A small segmentation model, trained from scratch.
Model: 3.94M parameters, 48-pixel images, norm groupnorm, activation gelu, widths [64, 128, 192].
Training: cautious_adamw at rate 0.0047, 16500 steps, batches of 256, held-out accuracy 78%.
Data: trained on Sentinel-2 satellite tiles (TerraMesh), 58.3 epochs.
Rows from block 7 of a small segmentation model, named by matrix and row number. Rows with one number belong to one channel. Each number is 128 + 32 x the weight over its row's rms, rounded and kept within 0 to 255. All counts start at 0. Numbers have three digits each.
After each channel's rows are labels from the 100 images, of 14848, where the channel reaches its highest value: "patch colour" is the nearest of a few named colours to the mean colour under the peak; "top examples" is what is common among them. Only what is clearly more common there than usual is listed. The data: Sentinel-2 satellite tiles (TerraMesh). In brackets: how many of the 100.
# convs0: first 3x3 conv (model.mid.2.convs.0.weight, 192x192x3x3, standardized in use, each kernel summed), inputs 128-191
# convs1: second 3x3 conv (model.mid.2.convs.1.weight, 192x192x3x3, standardized in use, transposed, each kernel summed), outputs 128-191

convs0.126:129106067094109151128143131140130144142098141061037126148104107076115121107043138144117042115120096112089109094106140098129084151123128122101191076052123128142147133091123120114160091138131055
convs1.126:200130123103129102113142106136124106087121113145151133141100120094105106123134134129145148140111090158121142128126080176147126166110074130130096132060182146093098159140158107133183108107129129
patch colour: pink (48)
top examples: bare ground (56); main land cover: bare ground (33)

convs0.176:177130191074156102110140190153184116159112096128132173131110068162097138165213093117139129206131162177255196145109137190174074091184109139166164181118173157119102158080143145179126141154133165
convs1.176:127138137128085131123067151135152172179187159170128135129129124170126186061064119075064119058128158133057052135150146107054122126143127138078159078132127129159161132119107141089096146139111072
patch colour: black (61)
top examples: main land cover: water (36)

convs0.9:109145126143132121100131110099122110091092129113070074104091104083083099146122129103095081127087059087113121086139078097083103125070183104108068137180083080075051083111076082184101163151164116
convs1.9:118091085176133204148129105084133184111174100161072087195174168118164135110079162128122069110154112095104109084114184079108164101112160112127151120150097092183181085157161099138125107187150118
patch colour: white (50); pink (31)
top examples: snow or ice (91); main land cover: snow or ice (89)

convs0.69:147150130095083140098120162116141152102134146114118080138128134105135104092102151139136115107118098121031079092151168097126079111140140163137105036090135105160128143097106117088158160149115068
convs1.69:099081075139167152141174085085110113072103089095093092114152155073149090162136167177172096164124086098163165098087123118165153119097158099184118173145108110118110107155165088178155085147172176
patch colour: grey (77)
top examples: main land cover: trees (44); main land cover: water (29)

convs0.114:158126148123142153160144142165108140177083088061087117132162186101162144151118185166133083127148117156153163088138120171118140128149147083133088103083127103146153113140145088124117113108138081
convs1.114:160164171121087080106101172160135120168126183151164158211097098168105177124146075070077160111175164172107114164179109165097119134151098153063113082128145140117126134108106167085140171124069078
patch colour: orange (30)
top examples: main land cover: bare ground (29)

convs0.12:117126091124108141124152050125048117073142192179130099170127119154127170193096121121126122157137106136131120158171106089143138195051158133127139114152123128116138163143172145139157164152186118
convs1.12:132134132131101137123071146130155193165208147187123132138131127160126184056051123082074115054137149133050052130144150114052124123141123134089156086127129130169177132120116136092113141138112079
patch colour: black (83)
top examples: water (90); main land cover: water (76)

convs0.119:156126138126144157155143133164113134190082099062085118149169183109161154146109190174139080121160120152156167089140119166112142120145146097135110108089127104143156117142155093112123105106139094
convs1.119:165167170113090079099099168166137115166126180150166165204093092166097174120146072071077164113170160170103109169175101159099112139147096153068114087124144143109117136104105169089135168118076079
patch colour: orange (27)
top examples: main land cover: bare ground (29)

convs0.116:148134152102137123138147123142102119055139163219126127155125100155129167193147090099127129190128128184158139174138142140159122170105166112110152137148149141105136171125164133177160170137172145
convs1.116:130134131132093134124063149132163168182181149171121132127130125169126200054063121069058114054132153131052050128145147112047124120139125133075153076131125125157160127121112134086108141133110068
patch colour: black (51)
top examples: clouds (38)

convs0.111:132156109100106115098122147104151135068105140091124083105105115106105058061099139109116121102102099122043091099156175128133079121139126169123125065086147124154100145092108127099147155168094070
convs1.111:111083077133187138140175094087125106080094085075095100104145150076144090161135160175169099163118087102163168093078113130158146115101148092187129174133113112104101108149163081174138083131165176
patch colour: grey (84)
top examples: main land cover: trees (52); main land cover: water (29)

convs0.158:108151134093153121161117146147173148138143177076149159090082085166058100117137085076069172137080170127026065176163174111160083132089112139076148104071062123170131087075086132134125166138104083
convs1.158:107093088124178121137163116105168117129098086077077117052152144101128118165121153160150088164104111095177172094066123122142140096114151075180164177141103102112113096145134090171104069142163166
patch colour: grey (56); pink (25)
top examples: snow or ice (73); main land cover: snow or ice (51)

convs0.48:128152140112083114083139125115121155104130115094048058102123120110104097123091145115120056137104096072030081067144153087111090096068170105098070065165073049132085089096069080165114190166145078
convs1.48:116069055140159172132165078072132134069137090128081081110158163079149101134097172165164087141088085096137145089088127113140158133091155103171145150131107118130126097156169078162160083162170155
patch colour: white (63)
top examples: snow or ice (79); main land cover: snow or ice (77)

convs0.2:111125103163127158151156060125073113094101135079079071138146165099163122129034160166138091100146102099088088128136094089120156144044165077113107112161079095098096080154135103121112137100141105
convs1.2:130130128161108145139097143121117187151177124190127119206144140155143142094097127101102121087181144127088100109143184154088142096131123137077132085136116107193198132133127127084148139131100082
patch colour: pink (33)
top examples: main land cover: bare ground (25)

convs0.80:107150130094082119075107138124146137114096153057148114093100106126106103073118143100086135086089130123034065130147170103133072138151148151128120033103110128149127116079072134078132143160117051
convs1.80:097097086123174130139174097104125081089065103049104112093139140085140107171147154173163107178106097111186175123090102131164141131106154106193136182145119127090077101143152107183142091144171182
patch colour: grey (65)
top examples: main land cover: trees (48)

convs0.169:124120123119142143149087129153135124167098124075087110158166156090133146098059143143115061063157087133109119100152129117083123136164135114064207113116092111141170131122154130072126084107137094
convs1.169:172173163087117086107111162186160089156102166115160179149088089144096138130149090110114161130130148167116130175139081146131092159148084138123122127080160154082088152099121156113113136082104125
patch colour: orange (37); pink (30)
top examples: bare ground (71); main land cover: bare ground (42)

convs0.94:125127099082103088113096119149088131123093182045126152093094078138082149117067096073046092081102132109048088134155124109083083202121119167065106071140120149125119151079142179088101116127151072
convs1.94:098166142103161129171166111164085091149083130078145137073118114121151146188151137157142155173100120132155155181117100111154121141104140113155114179143134146089088103133139158172148131104164167
patch colour: pink (33); orange (25)
top examples: bare ground (67); main land cover: bare ground (49)

convs0.107:140132116099106103165140156140092140157128146098075107143113089099116137106042104104123015084120086132107137101109133120098104102116093138054158058110104112138164126092136119073144099101128052
convs1.107:145168175085134079130107142181137060166076156096175196137098099133105150161181107148149192170129135157155139187104058125158102160115101137161157163110139153059062179117147159155114123111145164
patch colour: pink (59)
top examples: bare ground (76); main land cover: bare ground (46); main land cover: rangeland (41)

convs0.150:103165204120181152165040156167159093184093122111137153073150175157138115098189119117087182116126170124175095157095073113085126102203130125129149202094074154121120094123107147104041142100131169
convs1.150:115161167111139084124114153167152114183116152122140152180115096161111172154154084097091147138188155130129121149133107125100109109129125100106129129149125122111115113114142143127064145116116115
patch colour: black (38)
top examples: main land cover: trees (43)

convs0.87:121152170089054104108154103154037115111123162161149110114110074152112157175180090113128127178110124169180144172183103143170073170130145160119075105147132173093109127074097162149147200126166123
convs1.87:126138134134089134126069151135150174196183151181126137138132125173127203074077120075063118071133158128071059133147153102058125119140128137073182080139120122168171126122110141090100144153110073
patch colour: black (63)
top examples: clouds (36)

convs0.88:114161166103076115103134095180033117124108157153150115121129107159126175172156116113120130176116131160158139180183128138152091174129145154106093130154116177122123116098105178164139194133173133
convs1.88:131157148121089121117071171153152149199151165151134145117119108184119202081096103069062127073122179132076068146161142097063109123153121151066148078135124129147149120104087161079099164136094072
patch colour: black (76)
top examples: clouds (40)

convs0.106:140154156092138085106114139130116167132158134140077096088080074135080109104067067048062056101101108105068098107124127111058081132099097143074104117139089107126112114085114127128083168118096114
convs1.106:106089061183137184178136102093137126126119097118075101105180176106169130116103168141140091124125107069115110077093140091112169102100179107146135130168080071137132104161144088140105088167149136
patch colour: pink (50); white (33)
top examples: snow or ice (75); main land cover: snow or ice (74)

convs0.64:116119103126106160128166049118017112072135178149115101152137147140146152169073149155130115137148110121121111156161078089125145221023147119118125117160100138092119126150163136136144157136184122
convs1.64:142138138131103139120078151132154198165207142195123134150135128163129169058065121087079116059147154135050059127145153122055123114141121132088156082124131126176184136119118133087114142133105080
patch colour: white (46); pink (27)
top examples: snow or ice (89); main land cover: snow or ice (87)

convs0.4:139154161120154131111126134108135154135148109136062076105111097090090130140118089106116080131110057102112122094164060106085092118081142091114088141162078077075077084101101090156101191120146142
convs1.4:110087074175108200135126097086122177104174107170081083205175171110159137108077164125124078110136107092099099084114178075108168112104165115121124111159100093179177104159146091129132106190146112
patch colour: pink (40); white (37)
top examples: snow or ice (97); main land cover: snow or ice (95)

convs0.113:116170156095158095117113117124125157108139115116078079090077072128077098115091076054068088112106103104069107111149110114067081138096115135095089158146078101112074094081111123140079188140104140
convs1.113:111086069181139185152130108090167163124146098130056099146174168115162140109071159131125058113140114081096107081091165072100167084101168091144164121164089080161158102158152080137082090191136124
patch colour: pink (48); white (28)
top examples: snow or ice (63); main land cover: snow or ice (63)

convs0.100:139131118100103106159140150139087139152126145093074102141108086098111140108042103105119016085122085132110133099109135117104101107114091139053162059113101115140165123092131122077146101106126052
convs1.100:151170177083131077128108143181136064160083160105180195144097099133105145158175105148151194167132132166147142186111060129160102168117095144158150160102144158060064186115144160149121125106138160
patch colour: pink (61)
top examples: bare ground (75); main land cover: bare ground (44); main land cover: rangeland (43)

convs0.189:138120130056161126110117172106228131092123148067150139125120101119114097107128122128127135091134116142087117146108132119110063139188094123196122133068130128117103139055136133062100109148112151
convs1.189:120123128133121140122083144122183192177192154168112131181142133166133211084056129084062093077161157134063059133137159104038131115133134125109251093139121132173176132128128133107073136159124083
patch colour: brown (91)
top examples: built area (76); crops (75); main land cover: crops (47)

convs0.144:110146138089164122167119144141178144141146172082150163084076085171055101121152083076065175142079173123033068180160165104156083133085111135081137110074054115167123073073079132129113166133099093
convs1.144:103095089126176122132161117106172119132099089079076118060156146104131123168125149157144085166110113098179169096069124126141141088116156072177159171149107106116115098145132093169096073143165162
patch colour: grey (62)
top examples: snow or ice (74); main land cover: snow or ice (56)

convs0.96:150129145126149158152141132171114138192087095070086126143169185110162154146113187173135081123155121150156163092143116168111140120147148091132115113081121108145159110140151096112119110105142098
convs1.96:164166167113087079101100169166139117167125181149165164200093091166096176120144073070076161113167160170103110167175103158099111140149097152068114085124144144110119136103104169089137167121075079
patch colour: orange (30)
top examples: main land cover: bare ground (25)

convs0.3:077096039164120138117119064111106116069059137043074101122130139094136129127046159138141066103142090074091116098132142083106149153076171114125136099160104097134118107159148098138125117147143087
convs1.3:148121109166127184148144103096058162084152111156118083227143153130156094107109148127132114099178121135102139113161160170125153093116126164095069106107111114159164057135125133101205153090119102
patch colour: grey (66)
top examples: snow or ice (54); main land cover: snow or ice (48)