config.toml
num_classes = 10
weight_standardization = true
upsampling = "nearest_conv"
lr = 0.0047
ema_decay = 0.995
epochs = 58.3
Rows from block 3 of a small segmentation model, named by matrix and row number. Rows with one number belong to one channel. Each number is 128 + 24 x the weight over its row's rms, rounded and kept within 0 to 255. All counts start at 0. Numbers have three digits each.
After each channel's rows are labels from the 100 images, of 14848, where the channel reaches its highest value: "peak on" is the class under the peak. Only what is clearly more common there than usual is listed. The data: Sentinel-2 satellite tiles (TerraMesh).
# convs0: first 3x3 conv (model.enc.1.1.convs.0.weight, 128x128x3x3, standardized in use, each kernel summed), inputs 0-127
# convs1: second 3x3 conv (model.enc.1.1.convs.1.weight, 128x128x3x3, standardized in use, transposed, each kernel summed), outputs 0-127

convs0.11:141091142133114119135107126153125107159159087149126072116100120096115107106147143106120133099117117134103138177097119155151138122138141172112123099135099115125153121106093145118104130090099095125152117124125111139112139122112099094122144117118080105129127170128099127138115158101109168131118094083098101131093116099098154133135125124140202101093106091131094157084172114117129140075127
convs1.11:119132121157124136117125119134127137129137090115141136130152169146134146144125125064138123176166092078119120166107149150154103098102145150128110123100100112104124105097138125134124145086094158119121104150144117130146107171121100114165122186155132062148086134152132134127100132137106114126123061109172127134155090101124144089146109143157097106076135133107120112173137125121147118130136
peak on: water

convs0.122:149130172092099122117138134140111128124123135097136123134131100128115113126141123125107116121144157116150139154128167118131147148120153140132123156129126114060155129122149116133173090159143104128088105129086126143124109129147107122141204172125098086097090129084104090108079112115116209125116123119110118121110095116114127099129129151130187084135127099134121122105134147127126137074159
convs1.122:147136117112068091132116138121144113132152119132109112123110103114125132084123102126133113132113148105122132118086149060146116122117128115089106125130116138125087129086125149062111121101101136141099130101098129144113132151133146099128097112135131086141115125141133130111126156132162141123129115149155118104136154131149144117130138143128072159092089163095157093175066092162073089152106
peak on: water

convs0.80:132098119118145120124132151114121118153120147102099134138130148130127141142140120157141124115126127141134156143132127151161162129134119126136124152164120211145160130174134145151183136090128160139165134127124153135164115107114150154141110103138120178102117149154146109141094151116110114095165158150151187139128130151116115140155129114131096160191126158180101167126082124167137153183139
convs1.80:158185160128092136119138145178159152171164123143144105156132135128112153155120140174143172122126116154128107093095141149115119129119135117118157140100109095135118117149117109084105186159114093129135146122090101124154128110143114172128104142112110112097107137095124116108092152091116102094106144098143109111114125132153148135092121170173122174113122146152125133168129128162092090105126
peak on: snow or ice

convs0.116:151136140102128126130151127159119119088123123121158132126123119135098129118143150112109124129155158133132125161137170130107150126125150131146153160148121108092152123112153130142127096122141067137131122148086125145131131112124124122127227159132092115107095139123109115101074102106118213128121122101118089116096106078110112106121132139117195099089135105127124124109130123134139121086167
convs1.116:127123113125072085136121150120116117126147124141110113097121114116122118087108124109153117127116119108152135129089160088157125128119130121109112114130114139111081146107118129085114128090097130141113143108118161128116157207158131118122102133170160096151132143171158158128127159147138146138110087134136128117137147169136168105112112132130053148109093154097144111182104078139101099143115
peak on: water

convs0.86:145145113139121095134101139126025136100099086091140144112112065131117096101142088138091134110127157137121132099129111126143115143129134142134132101094116113109145086104118099134127131136145133146108120180117123090140120130159154140102135136100123116116135159119120147160159133123082135131098139134134091091156142138117084117084155133142132094101135087090132145117157091090136146103110
convs1.86:125157086150118157107117160162101175116136112110128168103191154137134180077123125180162120130166105125142135138106124164105112111100116120115146125121137116117102100139129097135102115101117109116144113179095148172123145148154108114116113155159087101135102113103163149105127118116119139146182112078124118121155126166115131126162093130138142140128138177144106114113132156116141114126171
peak on: water

convs0.15:150093135131120122138113131151127107157159085159144092115116127111118116094145138130118133117129128122104138168104127153136135117142149174124114100134088118119155108084105147110116118091108087128157118134129120148117133126133111097130147114109096108125135167122112135138119148093107168126108087085110101134090121111099157132143111119131233101080100094129104154084179103122137131088119
convs1.15:164119147141137158108130162208117148143151136159138139124137140146141165116089125120159153153135108117167120134120141154108109116116092168147147130125122102141140070169131102145149172139078165126160136159153138151144131103135123133124140143134127092137130168127139148105112123109155123114113076123175152136183109140162163133165143136153133137118138107118116165174172119115152147143157
peak on: water

convs0.87:122118165155132120118104095113137106130125138133132135134117159138161132115133130139134177117133092113157164055114124135155149117113133160109115121024149125050131132145068107106154163097140115106108148097159091122168107168139136146156099114110138108150107141096103128122117123120140111135114109167123138125157133128150117089140134134151137093140142109124121134150148159114125148137111
convs1.87:100162113168183147106141117117124129113073122119118159119127144149112151148110127066094117107149134123113106118103107150108107097114129131158107114107162160147128089125148116134085086145167118114157118151105154151143139121132133127133138168127118114093153089122102133120151139164118108151141137144121136137144124139081160131205113136151136131119147156150168121119058169148161130157120
peak on: snow or ice

convs0.81:144134102133114103147102141102033146112100095093135138106136060138138085114134105134115127109121137150095141124137104126150121145135133135117114105099121105130140071068090116130111126134127109141110135166131122094117111123119133132093137150087128106130150153138127147165174129130092139132111132130147100105155158132117075124090179122137149075120133109095137140116147117088115125104104
convs1.81:141160119167153166102144166167130184111150137141121142113185146142150184070100128147152127125151118108140148139118141155095104128119115131130138141118107095118101091147123105151109125100097126123141115191130167176115139129135107132104127132154095091144117146134155154128131113120127142123166077076130129133136093151140138101142094133154127146136138157146123101128149168119147081149161
peak on: water

convs0.49:105120152156122103138150101123135130146103143143066113142135118141092125096107097093086136140146153123102140138107107138121096129130127102122113105120133154137081118145150132159152158113104133131077120135080094136126123120117142131154141150115090171053121115103109112196125142117127156119120133139136131140096154139110149119147144130092151073128114107067121124090154104148112120093084
convs1.49:134121101119078135131125137141116148153143150153078148123127134093106128134165151126129087132147126108193132159137140118173111144131172133153119131082164135148099090144123136104140123139120135101185138116140161107134106129120124149145134084164145107114140139138140132113113131163187097150127130109109143138139147170159175128090124149131086176125108142112127135114090117165088136129070
peak on: water

convs0.78:135114147143113139137102134162131085093122130128137153118112155117162108150145136136156133134189114130099140107141082087133066130143128123112125171119147175126089116147125103106123115184116120128105149114143077125090126161150200113145138156113121167116099095152140113091104120097085143108122136146155108101105141100097118114107134127171145131165120124147118135178142113146120132138148
convs1.78:131128124142144096160151105126111100136102107085130134108103137114107105152131122122083091121151115110145137097134110104125134122140138119155096123176114163188125069109123112119133093097105143137132113153108170114111078109102174143116138112140163126105120135127136131156120104171143085161116069163113148156117111114106147126105118069106139141127116160161127117142150137121127107180176
peak on: clouds