Rows from block 7 of a small segmentation model, named by matrix and row number. Rows with one number belong to one channel. Each number is 128 + 24 x the weight over its row's rms, rounded and kept within 0 to 255. All counts start at 0.
Before each channel's rows are labels from the 100 images, of 14848, where the channel reaches its highest value: "strongest on" is what is common among them. Only what is clearly more common there than usual is listed. The data: Sentinel-2 satellite tiles (TerraMesh).
# convs0: first 3x3 conv (model.mid.2.convs.0.weight, 192x192x3x3, standardized in use, each kernel summed), inputs 128-191
# convs1: second 3x3 conv (model.mid.2.convs.1.weight, 192x192x3x3, standardized in use, transposed, each kernel summed), outputs 128-191

strongest on: snow or ice; main land cover: snow or ice
convs0.47 [128 131 166 131 187 124 136 117 139 136 146 163 139 126 127  96 100 139  93 109 110 131 104 128 130 129  97  98  85 106 138 108 120  99 105  78 136 118 108  99 100 110 131 104 121 100  98 171 149 127  68 114 126 113  91 113  95 108 154  81 163 140 124 141]
convs1.47 [127  93  90 157 133 164 150 163  94  90  94 135  86 134  83 133 104  85 135 159 163  93 148  82 129 124 160 154 162 121 128 119  94  89 134 143  68 104 138 133 145 155 116 101 149 110 137  99 135 129 109  94 139 138 118 155 140  82 136 151 100 127 149 142]

strongest on: snow or ice; main land cover: snow or ice
convs0.49 [127 129 110 145 104 152 131 149  81 132  48  95  99 125 173 149 129 122 162 127 132 150 135 152 174 100 136 137 125 129 137 155 126 134 108 122 155 154  98 115 130 149 192  69 139 130 108 143 124 154 129 139 101 123 149 151 172 148 137 146 146 149 156 120]
convs1.49 [131 132 130 131 110 135 124  95 141 130 150 188 158 195 140 182 121 132 140 133 129 151 129 172  86  65 125 102  92 115  80 140 145 131  71  71 129 137 148 112  71 126 119 135 127 130 107 182  99 130 127 127 170 174 130 123 122 133 105 109 134 138 120  96]

strongest on: main land cover: water
convs0.25 [138 132 129  99 125 129 124 124 163 106 153 139 110 117 146 110 128 120 131 125 136 100 126  97  82 113 152 130 128 128 103 122 100 123  68  97 126 142 158 113 112  96 120 131 123 140 131 145  68  83 144 129 148 127 139 106 126 120 112 140 141 146 119  91]
convs1.25 [110  98  99 140 167 143 143 163 102 100 116 118  95 110  92 106 102 104 123 148 149  90 145  95 157 139 154 165 163 108 159 137  99 104 160 160 100  95 127 129 158 148 111 106 146 101 168 125 168 138 111 109 122 119 111 150 157  96 166 139  95 131 156 167]

strongest on: main land cover: snow or ice
convs0.27 [117 114 121 159 168 157 176 133 136 128 140 147 154 112 108  71  82 112 138 150 155 124 147 135 123 122 142 144 137 112 134 149 127 102 159 140 106  78 133 132 110 139  90 121 129 113 103 170 147 100 116 114 147 139 122 148 136  96 133 119  94 143 120 133]
convs1.27 [181 119 153 120 134 103 114 147 118 115  90 115  81 130 109 140 167 128 151  97 124 111 100  65 128 165 120 144 156 181 137 131 107 150 139 147 105 139 104 181 155 123 151 132  92 154 126  94 125  73 155 144 108 115 160 124 127 112 121 157 136  88 116 135]

strongest on: main land cover: snow or ice
convs0.124 [126 104  93 108 122 140 121 134 130 122 125 155 115 123 125  81  55 115 123 108 115  87 114 110 107  63 130 132 105  60 107 118  97 105  85  93  95 106 135  92 103  85 146 125 116 125 107 160 101  84 110 122 128 140 117  90 111 119 116 124 101 126 120  87]
convs1.124 [190 127 117 122 135 123 142 130 115 133 136 119 111 130 111 143 134 132 151 113 130 109 122 120 112 115 139 123 134 132 122 118 107 137 105 126 121 121  98 152 126 137 151 108  95 125 122 115 131  80 153 125 110 112 150 143 154 108 126 155 108 117 127 124]

strongest on: main land cover: water
convs0.38 [139 131 129  99 126 129 125 125 164 106 154 139 110 117 147 110 128 122 131 125 136 101 127  97  83 113 152 130 128 128 102 122 100 124  69  98 127 141 158 114 112  96 120 130 122 141 131 146  68  82 144 130 148 128 139 106 126 120 112 140 141 146 119  91]
convs1.38 [110  98  99 140 167 143 143 163 102 100 116 118  94 109  92 105 102 104 122 148 149  90 145  95 157 139 154 165 164 108 160 137  99 105 160 160 100  95 127 129 158 148 111 106 146 101 168 125 168 138 111 109 122 119 111 149 157  96 167 138  95 131 156 167]

strongest on: main land cover: water
convs0.187 [140 125 154  91 127 111 114 129 162 142 151 129 137 122 117 119 141 152 131 125  82 157 112 150 179 184  94 122 139 135 203 129 149 168 223 171 150 114 137 162 172  82 122 159 137 141 172 147 158 142 154 146 125 115 145  90 138 134 177 138 138 149 153 158]
convs1.187 [129 138 137 127  95 128 125  81 149 136 147 155 177 160 153 151 128 136 123 127 123 166 125 176  80  85 118  88  80 123  78 127 155 131  79  75 134 144 140 112  73 121 125 140 125 138  90 159  90 131 125 128 148 150 128 119 111 139  94 102 143 133 112  87]

strongest on: snow or ice
convs0.97 [143 117 146 115 155 126 107 157 155 117 141 123  71 148 147 177 136 145 170 129 126 149 146 128 200 152 126 151 164 127 184 146 146 179 165 183 165 126 146 176 157 128 181 133 139 155 150 138 166 139 168 163 131 136 178 129 168 143 186 166 162 164 166 177]
convs1.97 [126 130 128 132 111 135 127  97 137 128 145 188 157 193 140 168 121 129 132 132 129 149 131 175  82  61 127 103  90 116  74 134 143 129  72  68 129 135 146 114  63 128 122 134 129 130 107 171 101 133 125 127 166 173 127 125 121 132 110 113 133 141 121  94]

strongest on: main land cover: water
convs0.184 [162 128 167  96 136 110 117 139 171 136 158 121 140 113 115 136 139 155 123 112  76 146 107 124 169 190  95 119 139 134 198 126 141 170 238 178 140 120 132 180 175  90 112 164 107 131 150 146 165 115 171 149 122 115 147  93 127 131 169 143 139 155 127 152]
convs1.184 [126 134 133 130 100 131 127  82 142 132 143 169 171 179 144 166 126 132 129 131 127 157 128 176  79  75 123  90  81 120  77 130 147 129  77  72 131 141 144 111  72 125 122 136 128 134  91 146  92 133 125 127 156 158 128 123 116 135 101 105 138 137 118  87]

strongest on: main land cover: water
convs0.1 [123 124 119 112 116 130 114 142  97 126  85 114  89 150 172 189 140 132 169 129 113 153 123 157 202 126 122 128 136 131 174 142 127 157 142 143 161 152 124 126 148 132 171  93 139 147 137 144 127 145 139 148 125 140 163 133 159 152 160 164 162 174 164 133]
convs1.1 [129 131 128 132 106 138 125  89 141 128 148 176 153 185 139 176 122 128 129 131 127 151 128 167  75  74 125  93  86 116  75 129 144 130  75  75 128 142 151 108  77 126 124 139 127 133  94 147  94 130 126 127 164 167 126 123 116 134 101 114 138 145 115  88]