Rows from block 2 of a small segmentation model, named by matrix and row number. Rows with one number belong to one channel. Each number is 500 + 25 x the weight over its row's rms, rounded and kept within 0 to 999. All counts start at 0. Numbers have three digits each. After the name is the row's rms in percent of the matrix's.
Before each channel's rows are labels from the 100 images, of 14848, where the channel reaches its highest value: "responds to" is what is common among them. Only what is clearly more common there than usual is listed. The data: Sentinel-2 satellite tiles (TerraMesh). In brackets: how many of the 100, against the usual share in percent.
# convs0: first 3x3 conv (model.enc.1.0.convs.0.weight, 128x128x3x3, standardized in use, each kernel summed), inputs 0-127
# convs1: second 3x3 conv (model.enc.1.0.convs.1.weight, 128x128x3x3, standardized in use, transposed, each kernel summed), outputs 0-127

responds to: water (73 vs 40.4); main land cover: water (53 vs 11.2); clouds (37 vs 15.4)
convs0.76 084:498528476522516471522490480498453475507490499480522506503502499503497505517525490531424484471525471508495530522524553538525475493541550535506486514490475493513508522529512474493495516486493531517514538534458493543482467516482517443487481485564507485535536527500528522513503501545467503475490492504479522523500484527442526495496506484508503440459520464512519483501485515485490496485544
convs1.76 127:483499507489499525516516530510498530515528509526546501532523511495505539495538464504528526542525507509485497512529464537550521487504456556525502499507472495527512515513523533511501519507506527486539495503461500455526505494504519477498502499482461509454468498511502462490497501463460518448512538511534502515513551483494467538492533437497528501511537466485447533507528487479531533501500

responds to: clouds (57 vs 15.4)
convs0.86 102:455512524511470488531413480486516457504495520483479564526533512510501533548523545508502503497530475511475460517518454466531473517483499471466471538471509505504516490528441482468506471553495503507487536505504480489464503525504496484515483509510511545495460491518519485489494496533478510500485511513529491453517496513510514510498508505501489536534471505465513483531519523460469487481518
convs1.86 085:503513522512574480516472460523522478488438476471485510516469539485508515528501513515504512472540450507486517482532471528505465475505495506515512498502504476526500494483489483571529474528494505486511525548504504482490491509518527533484502535485512474488502483505508492561541495524470486470482457494491499539496478507480504502490516528516491481541534501503555489561485539452526489495518

responds to: water (71 vs 40.4); main land cover: water (44 vs 11.2)
convs0.56 113:504538532504520457501541477482554482546510494523508477516479523518507467529493485473499571525536477528499482518479497509475482482528479509530592498506469493510495501480479496476436533502484459477490494466500471499477501500508473492489498476453492538495513485516439476490517509465484515486476492505507463512496470470508529495476490482491502514512490500479491471513524449526532501493459
convs1.56 075:458491510492507499493520506558503507451494508479473491495504536562483526483511518475467471531559500489515465515481515487498456482477489511453502480502499449538477498496480475489479516503482493454490495454515485449502516491474500498501486508526518505476480488497461470491510450470476473497468469449499502451493492522481507499510491480471478498441489523473419507485493486528483511504491

responds to: clouds (42 vs 15.4)
convs0.74 104:526494489516452499523450511511494501520515504476399517508503515484529473521502555513495491511529510489525506516450535483520485460528541516483479513497523553524409522535511490499528500506496514500491522511530488481462492518502482505503511497485526458512470489514507526528483503473499514527459528511474513472526498530483531514501500538537512474467475499492493517495488503494474496478454
convs1.74 113:476484502461451525555472507506441504487508511453504497467480497535531455511546500516512474506541503500465497512522472496507478457483434462498473536545476505487488514507550525508539486498493508495502482556505469485471495477470492481488511505520508487506504448490505497498516449507465522518536488519477530509510515519498482493526502457499495542510487479469481501491536453483534511486515

responds to: water (66 vs 40.4); main land cover: water (48 vs 11.2)
convs0.113 100:491515488521510502465490534501490490505472498469512554510453477452494478476462496501536492419476510542503484483508537526520450482497511510507529534470495465478503457500517441520472514535537508509498509572495501518542484503505495514477518525520528510506483521485542511521498519518554502511503499515516484466504505481470491484486472528489515481504527476472481443490519526509491465469505
convs1.113 081:530512494511481500491496513525507502476505468442537559487508516461483505498491505519508506514517511484485504512526505516477505501508469508497498494488449510488490499524470502501540499480479503536456497581463490514508495432498484503535551513510512510487544549524562510497492522527501507533513509521547478521522504512515425513531513495539504525518535489467550503506481519476524516490517

responds to: clouds (34 vs 15.4)
convs0.39 096:473492511463446459474514496458538484513482489470530498493514497511488495498489495462515510531514486501496524498497489491531489518487454472503491494477489513464514476507490541566507529500479497512432485441501450494519484493472476529520512537503516528512461492465496480541471493517513522497506574524519477469513517501484529498480515535474501482537477525473536524559505526506527511482485
convs1.39 090:530493506507497494482532488459483509493508503491495500508513473506531495468495507558466497500496468464534524453505521450478511504489510478486500490479509464535482466518467529442478469473531505487495535487531534515501478488498497543490446518459540510484489484510485526515520521538545477530496478530515530533523504500534516487477507528526446534529514515493469469492466534459454502467488

responds to: water (65 vs 40.4); main land cover: water (52 vs 11.2); clouds (43 vs 15.4)
convs0.121 101:504553453516488478492530531518488478514485484505514571502458471455501488505468535501530468421493526535493506516523522506536481500496477487487505546502530474489510514514510491516515484489515516546522508543484507498515470472457512517506512561492496526497490501475549526514504490518495496515501512524540453469494521507462481514509499481498478455514522501477524458490536525494479493445513
convs1.121 090:516527482542535489493501511509509464517510453525516550496434505439528504511459530524514510442487494493501524474512519536495524499518484502514502504505499508501482498485494524528522520530490500524500525541488525479521457465527483532492516481485504486515515572522542505498507558515540484533503523492503485529532486525515495480536502540536471551514518529513523504492510521511496516558503

responds to: water (74 vs 40.4); main land cover: water (67 vs 11.2)
convs0.11 110:504511512512522474477499466468518447568513512537530492523479518499460472544478504475440482455510503506473486507468544542471518506494518477535488503483468463463525451465517476495472490500522493501523478516473513496519509474500497511499530499492500491465512553522481471499556537503505518508510494494470469542472490505500477520530508469455484459462508483481508504492510489491498482446513
convs1.11 138:466453482492518523498530529507483530495517489461529481459477521482491483456521498485478486499505513504510520524533497559547539498493519513491471474516466510518505498526475534520515482502466473521500494479486502485490500495505488448490509481538485505533496538499474440478457444501486525471504518484515478473470493454456478513454491417479539469496500525501480501489514476477523500478495

responds to: water (86 vs 40.4); main land cover: water (61 vs 11.2)
convs0.124 093:507529471533497512470534552539561482490490513493509537508466461486487510409497541504517495460485504514498468492467513469511503503500508465503486486488497518490511490496504471525519454538541514509447526564491499536554478521517475561497517503478507459471490506510510489516501499477504494499513480506507499481512495488494469523525491509499520529478501448456454499499536500500514485491509
convs1.124 101:502515505507439492492463538523536515472532441482567570471494507487498508480501535494527505511525525487513491516536497481471493516509485509514501492473471515485546511500476489531519496481452515535485497574507495546491508459492487492516520505520534508504535517493538502514474527474502529521557504480510471456513498486497466505469489493514488483517505533478525513491500538509515497449528

responds to: clouds (70 vs 15.4)
convs0.47 090:498531495476439497492502499500474471540481513491520509481450502453512496521507473495517503471521506513504469479481485474491480488467470457499506451496465481491496431492521500546462533496474464545490503463514468441493456463500505490514495528489524543525467483481488485507500510478545519466491554514519496493520514519498565486481510512494507448508518520499528529512498485503508513496463
convs1.47 095:509443477511482513467494496448452516481446504474477494469502467482490448478463544543483473472491496455526501473511497455500492473524522471493500467501549456522487499501471533487511417474551507464475508488514498493498464521468467503509487483459502498490486512497478547501526463472529505493473457546483500503487497502502512502468496515481484511501491498493484496477482502516507500472491